Weights of a small text-conditioned image diffusion model.
Model: 12.1M parameters, 32-pixel images, arch dit, text encoder width 192, text encoder layers 10, text encoder norm layernorm, text encoder activation gelu, text encoder moe top_k, text encoder num experts 16, norm rmsnorm, activation gelu, num experts 8, patch size [4, 4], width 160.
Data: 90422 training examples, 2.3 epochs.
Rows from block 3 of the denoiser of a small text-conditioned image diffusion model, named by matrix and row number. Rows with one number within an expert belong to one neuron, the router's apart. Each number is 50 + 10 x the weight over its row's rms, rounded and kept within 0 to 99. All counts start at 0.
Before each expert's rows are labels from the 100 images, of 14976 (inputs lightly noised), where the router gives the expert most weight on average: "colour at peak" is the nearest of a few named colours to the mean colour under the peak. Only what is clearly more common there than usual is listed. The data: photos of plants and fungi (iNaturalist). In brackets: how many of the 100.
# router: router (model.blocks.3.mlp.router.weight, 8x160, trained with AdamW), inputs 108-159
# up: expert up (model.blocks.3.mlp.up, 8x80x160), inputs 108-159
# down: expert down (model.blocks.3.mlp.down, 8x160x80, transposed), outputs 108-159

# expert 6
colour at peak: black (97)
router.6:39 25 60 44 48 35 50 54 55 45 63 40 62 69 53 36 51 55 50 39 42 59 50 65 55 43 48 50 59 61 31 46 46 32 45 52 39 44 48 51 57 63 54 51 47 52 55 44 54 39 42 40
up.4:62 64 56 50 30 54 39 37 55 45 55 53 55 57 46 38 64 51 50 67 49 63 54 42 56 44 61 32 49 42 43 57 52 32 61 44 60 41 44 50 66 50 51 48 36 48 60 57 42 50 51 58
down.4:67 50 42 52 55 37 46 40 24 49 44 29 53 48 52 45 50 54 54 63 52 40 46 57 48 64 65 45 59 39 61 44 43 48 45 47 58 60 38 60 64 59 61 65 38 43 53 47 44 57 57 37
up.5:50 66 43 69 35 55 38 35 41 50 50 41 60 75 46 38 40 33 55 71 50 67 46 51 55 42 40 47 28 50 63 40 51 31 58 60 67 58 50 45 69 37 49 65 50 44 46 66 54 50 48 58
down.5:53 65 45 55 66 51 55 48 62 47 35 44 45 42 52 74 42 43 70 44 36 49 58 64 38 61 49 35 46 56 55 58 52 39 46 64 49 61 49 51 58 50 46 53 47 53 44 66 33 43 58 51

# expert 0
colour at peak: brown (75)
router.0:54 38 64 37 37 43 47 54 59 43 50 34 52 38 69 65 47 52 29 49 46 45 50 36 51 54 53 49 41 60 37 48 40 56 60 45 39 40 40 55 56 52 52 48 59 50 51 52 40 44 55 44
up.4:48 50 41 45 47 47 63 63 47 58 44 51 39 49 61 59 46 48 46 49 51 60 56 67 78 53 61 40 35 51 40 65 68 58 58 51 59 44 41 51 36 63 76 59 51 40 62 64 33 52 30 48
down.4:48 49 59 43 54 34 45 47 58 63 45 52 49 57 53 35 40 48 35 43 75 63 65 36 52 55 59 48 62 48 61 52 56 55 54 49 35 63 51 52 67 50 47 52 37 37 60 40 66 50 46 52
up.5:27 41 55 38 44 55 52 44 36 48 35 43 44 56 58 51 48 43 30 62 54 46 65 41 47 29 65 46 48 37 47 47 47 50 44 43 49 19 57 47 53 58 48 49 61 56 57 77 46 62 55 52
down.5:36 52 38 52 35 56 44 45 37 57 50 48 64 51 52 69 39 56 49 62 40 39 33 50 51 73 63 57 41 47 46 56 79 38 56 47 47 58 57 57 48 43 48 55 63 65 43 65 51 39 48 39

# expert 2
colour at peak: green (27)
router.2:49 56 45 70 51 58 46 55 41 63 69 53 64 35 39 58 57 43 56 62 59 54 40 59 57 41 43 59 43 53 62 55 51 44 48 53 47 63 48 37 41 58 64 63 63 40 33 34 47 39 44 47
up.4:25 50 48 63 49 37 58 73 56 55 40 37 36 58 45 53 64 42 42 47 34 58 45 61 49 51 55 40 56 48 32 41 47 51 70 59 59 45 58 50 68 53 49 52 52 36 66 46 37 47 61 29
down.4:51 57 50 60 52 42 58 46 43 54 58 51 66 52 43 33 49 48 62 62 57 49 71 45 41 59 54 52 42 74 46 50 41 41 54 65 58 47 55 43 43 51 32 50 45 64 46 32 61 41 56 48
up.5:50 56 45 57 37 51 52 58 43 47 73 55 56 45 64 62 54 56 36 46 53 34 44 55 47 54 33 60 65 50 62 45 58 54 45 49 41 56 59 48 52 58 36 59 51 39 42 37 49 61 60 35
down.5:47 64 51 57 56 48 55 52 43 42 56 25 45 39 37 56 51 46 39 67 56 37 63 65 55 60 55 47 50 71 73 39 33 54 59 51 58 51 44 44 53 38 33 57 67 56 34 46 39 43 45 30

# expert 4
colour at peak: grey (90)
router.4:48 35 28 65 57 40 66 58 44 40 52 65 51 36 58 46 61 57 56 43 36 60 63 59 38 40 44 52 44 58 60 40 54 50 39 51 47 39 58 33 63 53 41 54 49 47 44 53 52 53 36 57
up.4:69 55 49 54 45 62 76 54 52 51 40 60 55 43 43 60 56 45 57 45 65 52 52 45 40 44 38 75 45 53 54 40 46 53 49 44 43 52 30 44 70 34 44 48 48 54 39 45 43 61 41 60
down.4:68 53 60 38 49 41 57 50 42 68 58 45 57 55 58 43 60 39 65 55 53 69 48 53 27 52 42 31 35 48 40 56 50 28 37 67 40 46 56 40 64 54 24 58 55 60 48 63 59 44 52 36
up.5:34 62 63 28 63 61 64 43 31 59 59 44 30 42 65 55 36 52 46 39 60 50 45 43 50 33 59 58 60 67 75 37 67 43 48 53 46 53 29 57 46 64 55 43 53 50 48 34 34 48 51 49
down.5:50 57 41 34 33 55 41 47 54 51 76 46 56 52 42 55 55 42 48 63 56 46 51 52 55 51 41 39 43 50 42 50 62 44 35 46 51 50 57 35 45 37 37 58 54 59 49 63 48 41 37 48