Rows from block 3 of the denoiser of a small text-conditioned image diffusion model, named by matrix and row number. Rows with one number within an expert belong to one neuron, the router's apart. Each number is 50 + 10 x the weight over its row's rms, rounded and kept within 0 to 99. All counts start at 0.
After each expert's rows are labels from the 100 images, of 14976 (inputs lightly noised), where the router gives the expert most weight on average: "colour at peak" is the nearest of a few named colours to the mean colour under the peak. Only what is clearly more common there than usual is listed. The data: photos of plants and fungi (iNaturalist). In brackets: how many of the 100.
# router: router (model.blocks.3.mlp.router.weight, 8x160, trained with AdamW), inputs 108-159
# up: expert up (model.blocks.3.mlp.up, 8x80x160), inputs 108-159
# down: expert down (model.blocks.3.mlp.down, 8x160x80, transposed), outputs 108-159

# expert 7
router.7:54 72 41 56 45 67 31 41 73 60 45 50 46 58 60 49 27 42 59 46 57 47 59 58 48 61 56 59 49 51 65 45 44 48 60 52 47 52 49 46 34 48 48 46 45 48 56 44 52 49 45 39
up.0:66 47 42 56 49 52 40 45 61 54 46 46 51 44 51 56 46 53 60 42 31 50 49 48 51 30 40 62 48 41 58 46 60 49 61 46 32 41 55 75 47 33 46 44 46 37 44 55 61 56 59 39
down.0:34 47 45 55 66 41 42 55 55 41 49 52 29 45 46 57 52 37 45 51 42 63 53 46 50 33 43 49 54 50 65 50 47 60 56 58 52 35 46 60 44 58 36 46 58 50 55 65 57 67 47 66
up.1:51 68 42 36 28 36 38 44 55 60 54 43 49 63 45 55 64 49 56 51 44 38 49 64 42 65 70 57 42 42 39 44 62 32 45 40 52 49 66 54 74 67 47 39 38 55 45 80 53 65 56 41
down.1:34 48 44 41 64 47 53 61 55 51 64 39 25 50 60 70 63 43 40 41 39 42 52 41 57 58 53 44 45 52 45 50 52 54 39 44 41 57 68 66 53 49 59 39 41 39 60 77 51 49 42 60
up.2:50 62 39 40 50 49 44 61 56 68 37 60 46 45 63 44 48 36 54 54 59 52 50 36 62 39 54 44 44 51 58 51 43 46 67 56 67 57 55 45 48 48 39 47 48 35 47 47 31 56 68 59
down.2:43 49 50 65 41 46 45 51 50 61 51 47 46 40 44 54 50 51 41 41 53 47 60 36 48 38 44 60 45 47 36 48 52 50 36 53 48 63 74 61 47 57 62 57 47 54 39 48 46 55 37 39
up.3:64 44 51 43 34 54 63 47 75 52 33 52 39 44 59 52 51 58 49 51 50 61 40 52 65 47 41 66 45 36 38 58 44 61 34 56 46 41 48 45 54 57 58 61 50 49 60 44 57 51 50 56
down.3:62 41 33 33 34 30 53 30 69 55 51 60 51 54 35 55 50 41 58 56 65 63 39 60 37 39 58 50 42 67 45 39 47 45 53 63 45 43 40 66 52 51 50 52 38 68 51 45 55 57 70 48
colour at peak: pink (57)

# expert 4
router.4:48 35 28 65 57 40 66 58 44 40 52 65 51 36 58 46 61 57 56 43 36 60 63 59 38 40 44 52 44 58 60 40 54 50 39 51 47 39 58 33 63 53 41 54 49 47 44 53 52 53 36 57
up.0:51 51 70 63 44 53 61 61 50 56 44 58 46 64 43 61 46 55 48 55 52 48 77 49 42 51 52 53 48 65 51 40 45 28 71 53 70 43 56 48 56 75 52 42 58 52 54 49 61 52 46 53
down.0:48 54 46 49 35 43 47 44 59 35 44 58 59 37 44 59 35 44 39 57 44 52 36 45 35 64 55 53 53 51 42 44 54 41 45 61 69 49 54 67 64 59 30 56 53 57 51 50 54 47 70 39
up.1:42 75 35 42 66 60 45 40 67 69 32 58 60 53 50 39 53 36 48 71 53 43 49 39 45 41 47 46 59 49 55 63 53 48 46 53 51 45 44 55 55 58 55 46 52 52 41 49 52 49 68 60
down.1:38 43 50 67 40 58 48 47 53 51 54 57 53 33 50 68 62 53 33 58 49 56 49 48 39 61 56 36 20 59 48 50 34 44 56 71 37 45 55 52 52 52 48 47 47 44 46 49 29 56 66 38
up.2:60 26 50 34 64 53 62 51 53 60 53 50 40 38 61 36 69 67 63 34 36 46 66 63 42 55 55 43 55 69 35 58 41 66 52 39 48 48 64 44 54 55 54 48 43 35 58 43 38 47 47 52
down.2:67 69 49 51 50 63 56 67 55 43 43 62 48 52 46 46 72 49 53 67 45 57 44 58 44 40 28 50 47 53 44 47 49 57 45 50 66 56 62 37 51 64 70 55 45 42 46 54 54 51 60 53
up.3:49 58 32 59 30 47 43 57 77 46 44 48 43 43 39 51 46 39 55 60 47 59 54 55 53 69 40 36 63 52 40 50 57 41 72 26 55 61 41 51 46 56 44 50 64 52 46 45 38 40 54 54
down.3:54 26 49 58 33 59 49 48 57 55 44 56 60 38 47 42 59 59 32 51 39 48 44 51 36 67 49 53 69 35 53 51 49 50 41 35 47 46 69 47 58 61 54 43 54 43 42 53 56 51 49 53
colour at peak: grey (90)

# expert 2
router.2:49 56 45 70 51 58 46 55 41 63 69 53 64 35 39 58 57 43 56 62 59 54 40 59 57 41 43 59 43 53 62 55 51 44 48 53 47 63 48 37 41 58 64 63 63 40 33 34 47 39 44 47
up.0:49 50 46 66 53 30 43 51 47 44 61 44 62 37 64 49 37 46 45 38 41 50 40 55 51 53 43 41 59 70 50 55 44 41 69 57 36 32 69 47 49 49 33 49 67 50 29 59 62 50 51 32
down.0:23 46 44 42 53 67 62 49 49 67 42 56 62 54 50 47 43 44 39 64 61 40 47 43 55 49 55 49 42 32 67 60 43 48 49 57 47 63 71 39 52 46 62 60 57 49 32 39 54 46 39 51
up.1:53 57 63 48 37 63 50 53 43 50 49 53 45 55 34 57 64 59 46 67 48 56 49 63 56 64 47 64 59 40 41 40 43 57 33 45 52 53 39 47 47 63 38 41 43 46 58 54 72 51 72 43
down.1:68 51 61 46 45 27 44 48 57 58 48 67 55 38 51 46 47 50 56 47 75 75 60 59 50 50 61 64 54 44 40 55 63 39 41 50 65 40 56 47 38 40 55 37 65 44 42 56 58 37 40 52
up.2:41 41 47 41 74 39 49 37 37 53 46 56 56 39 52 46 36 52 45 50 44 45 58 21 43 31 43 34 46 53 54 54 49 63 53 33 56 42 52 54 56 51 39 32 54 63 74 58 42 55 37 52
down.2:49 46 60 58 59 63 40 51 50 48 63 56 53 48 44 49 37 39 66 55 49 68 54 59 50 45 69 50 62 46 57 49 54 48 53 60 49 36 34 35 59 54 54 57 61 47 59 49 60 49 52 44
up.3:39 62 40 53 56 41 43 44 36 46 52 49 55 52 44 49 40 42 42 43 55 52 57 48 62 43 37 41 50 41 41 51 41 63 43 39 51 37 47 57 27 56 22 52 31 35 35 36 52 65 58 29
down.3:45 35 48 46 62 38 39 55 62 43 60 45 52 33 51 22 52 56 38 49 69 44 56 53 63 58 43 52 53 42 48 51 45 61 66 46 53 36 55 44 64 50 35 45 50 51 49 38 48 41 58 55
colour at peak: green (27)

# expert 6
router.6:39 25 60 44 48 35 50 54 55 45 63 40 62 69 53 36 51 55 50 39 42 59 50 65 55 43 48 50 59 61 31 46 46 32 45 52 39 44 48 51 57 63 54 51 47 52 55 44 54 39 42 40
up.0:34 45 61 48 49 63 60 60 63 72 60 47 40 47 65 51 50 53 54 41 57 66 49 42 56 44 44 60 43 37 63 34 72 32 55 37 48 45 46 39 41 46 32 46 56 54 37 49 51 49 56 42
down.0:52 38 55 52 53 47 48 46 52 56 46 37 62 45 49 50 72 49 35 61 48 55 40 36 55 49 42 54 42 40 46 34 49 56 40 48 51 47 32 40 48 49 50 57 60 52 70 43 46 54 40 51
up.1:49 61 54 45 30 42 70 60 64 63 43 49 50 42 34 56 49 47 60 49 54 43 55 49 60 58 55 38 46 71 51 49 42 43 23 51 41 54 49 51 40 53 28 50 44 51 48 47 54 32 66 51
down.1:35 33 68 44 61 46 41 56 50 56 52 53 56 51 41 40 45 65 57 35 52 59 49 50 45 40 44 51 48 59 59 56 49 45 59 33 55 63 45 43 50 43 46 39 64 57 60 37 61 41 47 46
up.2:69 45 47 58 48 52 40 49 53 66 42 51 57 41 52 61 53 57 36 53 48 65 51 54 41 37 72 69 61 41 38 52 61 56 46 63 57 43 57 56 55 67 50 42 68 66 52 48 67 36 47 45
down.2:42 50 44 44 57 46 61 32 48 64 52 35 41 50 58 55 48 44 52 57 43 47 67 35 55 49 44 48 62 46 50 47 41 57 41 58 31 52 47 18 50 47 50 46 34 54 39 30 40 31 42 58
up.3:55 64 50 35 43 33 62 42 38 59 49 41 51 43 60 53 56 48 52 59 30 60 51 42 59 63 55 63 32 33 58 49 25 47 55 43 53 47 67 57 60 40 49 46 39 58 45 46 63 37 42 68
down.3:58 61 29 58 54 53 40 45 43 54 54 32 47 44 54 57 53 57 61 62 43 51 58 59 56 35 58 47 52 56 52 45 37 42 58 49 54 49 52 31 40 68 42 58 67 42 33 53 40 60 54 42
colour at peak: black (97)

# expert 5
router.5:68 59 33 38 61 68 77 54 41 65 44 52 51 53 45 32 66 43 60 39 47 42 58 63 60 40 38 41 45 51 63 37 50 42 40 60 39 59 39 63 39 58 57 52 55 55 42 56 55 47 64 45
up.0:45 53 65 43 65 47 50 65 47 65 44 45 54 46 60 34 47 44 67 63 47 35 54 52 58 39 53 57 31 45 66 52 42 37 54 47 60 63 58 54 47 31 22 50 49 38 31 66 55 55 58 43
down.0:59 71 54 50 59 49 55 49 38 64 53 62 55 47 45 25 48 53 44 68 30 54 34 62 52 56 63 41 42 55 62 64 54 57 47 65 53 36 39 51 39 41 55 62 55 63 50 47 55 54 56 58
up.1:54 54 56 62 52 59 43 50 62 52 48 59 58 42 40 32 47 60 34 57 50 57 63 68 56 57 49 63 46 44 57 30 45 51 55 37 48 40 63 60 52 30 56 59 52 45 59 31 54 62 60 44
down.1:37 48 58 59 57 53 36 58 42 48 45 53 47 59 63 51 52 52 51 36 28 49 43 49 72 45 56 58 48 42 52 55 66 47 58 30 69 53 58 61 56 52 50 52 57 61 32 62 52 61 38 62
up.2:35 58 58 43 44 31 46 44 59 44 52 35 72 59 68 58 45 41 47 43 53 41 55 46 43 47 52 44 43 51 42 68 52 41 59 45 56 40 54 44 89 50 46 59 50 46 38 57 69 63 52 75
down.2:50 44 38 61 30 48 41 43 69 43 57 26 51 51 53 48 52 64 57 52 39 38 46 48 41 65 63 50 60 48 57 43 44 23 53 44 45 58 52 52 41 49 42 59 53 52 41 54 45 43 46 45
up.3:53 61 51 47 59 55 52 44 50 56 37 32 44 45 58 47 46 41 52 53 52 39 46 69 41 46 57 44 40 38 43 66 66 48 66 68 40 56 36 47 46 47 48 49 32 44 59 59 71 52 49 65
down.3:42 51 36 62 42 57 58 45 27 44 53 51 44 44 39 49 52 36 49 46 59 50 35 39 61 47 51 67 45 53 42 48 53 73 52 42 62 46 65 58 54 50 44 46 41 50 62 45 62 40 35 57
colour at peak: grey (80)

# expert 0
router.0:54 38 64 37 37 43 47 54 59 43 50 34 52 38 69 65 47 52 29 49 46 45 50 36 51 54 53 49 41 60 37 48 40 56 60 45 39 40 40 55 56 52 52 48 59 50 51 52 40 44 55 44
up.0:55 52 63 55 45 44 57 39 54 57 39 40 36 67 46 40 61 53 56 62 54 47 64 47 65 57 77 55 52 34 48 38 51 66 65 45 56 38 38 63 54 37 48 49 36 31 65 53 43 52 59 53
down.0:41 50 50 40 56 39 41 39 59 43 34 38 29 58 62 43 49 38 53 44 67 47 47 67 66 51 60 60 50 52 45 61 56 53 63 55 52 50 35 57 44 57 66 49 47 24 68 56 53 47 53 46
up.1:48 42 35 55 45 33 35 45 45 52 35 35 64 39 64 52 39 45 57 47 52 59 51 43 43 32 59 52 47 43 54 62 45 42 49 46 49 26 45 45 50 30 57 41 51 41 39 48 53 65 48 32
down.1:55 29 65 31 56 49 34 42 31 48 62 50 46 56 54 50 36 57 45 39 59 52 55 53 28 64 57 48 47 46 54 46 48 44 51 42 48 46 62 49 55 48 59 54 54 42 60 48 44 39 66 52
up.2:46 63 55 73 47 52 55 52 29 58 61 32 35 71 48 51 52 41 43 38 48 49 46 62 46 58 46 40 59 56 47 41 68 41 43 57 50 57 53 34 65 49 33 69 47 43 42 56 54 53 46 52
down.2:60 62 50 52 55 52 35 42 55 55 50 53 57 53 36 62 57 55 54 65 36 65 55 39 34 51 51 62 49 35 51 49 64 69 48 58 58 59 53 55 50 42 38 63 46 52 54 69 63 49 35 61
up.3:51 53 62 57 50 51 51 57 42 51 57 59 44 46 58 64 44 55 48 43 42 60 29 60 33 56 43 41 51 51 68 57 54 51 48 43 48 52 49 67 57 52 58 51 37 44 31 50 60 45 55 33
down.3:51 54 55 36 49 41 42 34 42 50 53 49 55 59 56 50 51 45 42 69 27 45 29 52 62 42 39 54 31 47 48 57 52 53 51 60 43 55 50 50 43 44 53 52 43 61 29 52 53 47 51 74
colour at peak: brown (75)