A small text-conditioned image diffusion model, trained from scratch: soap at rate 0.0022.
Rows from block 6 of the text encoder of a small text-conditioned image diffusion model, named by matrix and row number. Rows with one number belong to one neuron. Each number is 500 + 25 x the weight over its row's rms, rounded and kept within 0 to 999. All counts start at 0. Numbers have three digits each. After the name is the row's rms in percent of the matrix's.
After each neuron's rows are labels from the 100 texts, of 14976, where the neuron reaches its highest value: "fires on" is the input token at the peak. Only what is clearly more common there than usual is listed. The data: photos of plants and fungi (iNaturalist). In brackets: how many of the 100.
# fc1: MLP up (text_encoder.blocks.6.mlp.fc1.weight, 1152x192), inputs 144-191
# fc2: MLP down (text_encoder.blocks.6.mlp.fc2.weight, 192x1152, transposed), outputs 144-191

fc1.287 094:502539488537476503500476524439521446514519515572516516485469501538510499494485526513509469497483511512482531486522494478545525577507483535487530
fc2.287 093:478488517434539517516515497528491560481514497516480507496500522540475474515503480459492497484500490512513477512453476522516499445532482476499493
fires on: "magnoliopsida" (41); "asparagales" (29)

fc1.270 108:488509520545451462485475467511484503452494468496494483476505458493459520497466481511501546471515512495499483455444510517508513553481492526463520
fc2.270 085:516469454488459503526510523498462496487528480509490481481490470524489500476537481513512490555528556519549498506493502480538492482553519504527465
fires on: "<end>" (63); "alismatales" (24); "marchantiopsida" (13)

fc1.113 096:484534482519518484516483522469523478491516501506503504524531491508495509522514493493476474498535491477477475457490519512495540502505499498501462
fc2.113 071:518482488509504473488512484457486529482476514528498502521460497512494516496495525473501522511521551497456466506480513481525524493524456493518496
fires on: "magnoliopsida" (52); "asparagales" (29); "liliopsida" (14)

fc1.78 100:480492503509472525460503484535495531546494513524435463502478513479489498506476517514547524492484552512522536515483487444498487536514481481530524
fc2.78 074:512456500503531541488493520445509468483490480480472527490488437461488498463543460555497473527553464528460520531535517523504491495440550494566521
fires on: "(" (100)

fc1.286 104:537486513497526540483477524488512525537493522507464470486497495554517518446501466498512473500440497513495549519535475505491509527492497521491519
fc2.286 082:498500543479521488501494504486492529491475503522504563521455495485514488514505492488484492484495497470446496509475494494507488439521497450541505
fires on: "magnoliopsida" (44); "lamiales" (27); "pottiales" (14)

fc1.353 106:492509502472520526499526495513512493545472532486475483513477486449484524493485517509538552557514509495532528533515477529523486474517500447530485
fc2.353 091:507482500523509508500524508492525498500491499499496528511498489472494503521496499514474464500494480495440519493565513472456502530430513518513525
fires on: "," (72); "magnoliopsida" (15); "pottiales" (13)

fc1.50 095:470484489495502478485520491512475546499469522491524527539533525513518515477483501532479491532475519521512488520490520482465496476517515486481478
fc2.50 084:508491518529490554472472492474495449494477487465526468519487470460510520472508503494517497508499466472512512496563503519481515520430535536485528
fires on: "common" (51); "yellow" (33); "guelder" (9); "western" (7)

fc1.16 096:503510508489462471517485491503471476464473485511497483469447513490495498489480494518497530458486478465478474459490535527523530564521498515477512
fc2.16 071:495520483486499526536511506542501494503560479521515480506529524525496491509476494454504527525506526516614471502489489497533510489518516511484496
fires on: "<end>" (61); "araliaceae" (39)

fc1.271 100:471488528518535484531511489464509504524502528527532545467477499486525459550502548485500492528500487496455431499527493513510500501476479540526495
fc2.271 073:499540528488489506493500471553486492521496511494489452528564544512493507498479511484470510474474471479517529523487492509466494521497483498433531
fires on: "," (70); "pottiales" (26)

fc1.6 096:512513467514511549513487483521557491525499523523460477503491480502487473496486474470525471518509480498473516499513482520519509554504487548516526
fc2.6 091:499510542464496440492517500512482542477491510509493525522522526525497498503517499504464521482534515519481490514457478479511502462534465451482479
fires on: "," (88); "magnoliopsida" (12)

fc1.190 104:508523508465529538457522506511500505512489527500492476499509477470491504465504516507509528529502499473491537524533482549501469492499483492513510
fc2.190 092:504507500516515509495497501476525492490507520516508499513505508476500520527495492497478443485483470511467509478542495498450521511446492491520505
fires on: "magnoliopsida" (85)

fc1.520 105:527483495469493544474525495526522536518454499520477461526494544477546512514496493538519479529484487538494538530531480460501482499493495500504503
fc2.520 086:495492576488526502487502493456495507488474521483480531498464508465496492516504476529471526483506480497430491513474505512499470494478496478486536
fires on: "," (100)

fc1.255 103:467474486547470479478496487482459512436479458527531531469458477485449485474518466507474468531514508518529477484486537497517493499507537509477479
fc2.255 076:503467487491482521523457512500504492465515496483536487513483521504487524491479540486520504517515565512552475513505508482479520510526479522515469
fires on: "<end>" (56); "class" (44)

fc1.755 093:511496471511504502511514527522490485516490529532513480520530534492530492527483515499540513526488517508470473542533500470475503438469484513533439
fc2.755 089:486511547500503493501488474480471535502457511469493512518491479502509464482510510520456508460490454492476506501459488519517507470497506503467537
fires on: "," (90); "pottiales" (10)

fc1.216 103:526480517487526490517472495506535508507502544499513492487485486493522463496512515452513449484504500512470457506501519523485515511481463503461489
fc2.216 075:510552526471489474496489467517536543518483529525477534509541514511501552542453495491460522494468517484497462521499504483468497442555444471473493
fires on: "," (100)

fc1.102 098:461460485512480473505517480493459525506474441492477483466494500464481518465470490534486514497485541511484525476514504493469454512543529489465532
fc2.102 075:525471485493486566573480537496492486472530491474539512515501460504508462507508495484540484549511539525538495531513506516503496484509520504543496
fires on: "common" (24); "wood" (20); "-" (20); "procumbent" (17)

fc1.177 107:473495469468521488488519517506472522525502530522462525495506524490477510506491501526498479523534510491500527506491500517470501453520472448547473
fc2.177 084:518478529512509545478465510453538460492474483450549485529488483460526507494499533507489503486499473500479505492570527517487506529425535534481529
fires on: "common" (39); "guelder" (38); "western" (21)

fc1.57 091:505456466536483539509476560514490511481492498539483517518471507499513482459516496463499461488496497543497483446538464480530503539519505513494486
fc2.57 083:469511514453479466532480471523515511480503512514521506485499515519496508502509535487494520491493526493520487523446499502530485482531475523475497
fires on: "," (100)

fc1.73 095:471489482479567521528523508485506490531527501515517499512526501496477502486500476512499477540517492544509503490530529486512475462494509501523473
fc2.73 070:494494484529509483496478486444491535494486531480533538521455487526512524480497507471473488492493517479452513518503526468464522512487477482512487
fires on: "magnoliopsida" (35); "lamiales" (29); "caryophyllales" (21)

fc1.641 087:511476498520515505538464472545476468459513480510498503480516476510460508477504467477528499464524514529489502446477503505538507543498499483480476
fc2.641 081:484479472505484487524506542473480505465519502474514525497459525508501520494516543493505530526545591520527480535497492523518513495547493502535473
fires on: "hamamelidaceae" (45); "araliaceae" (39); "geraniales" (13)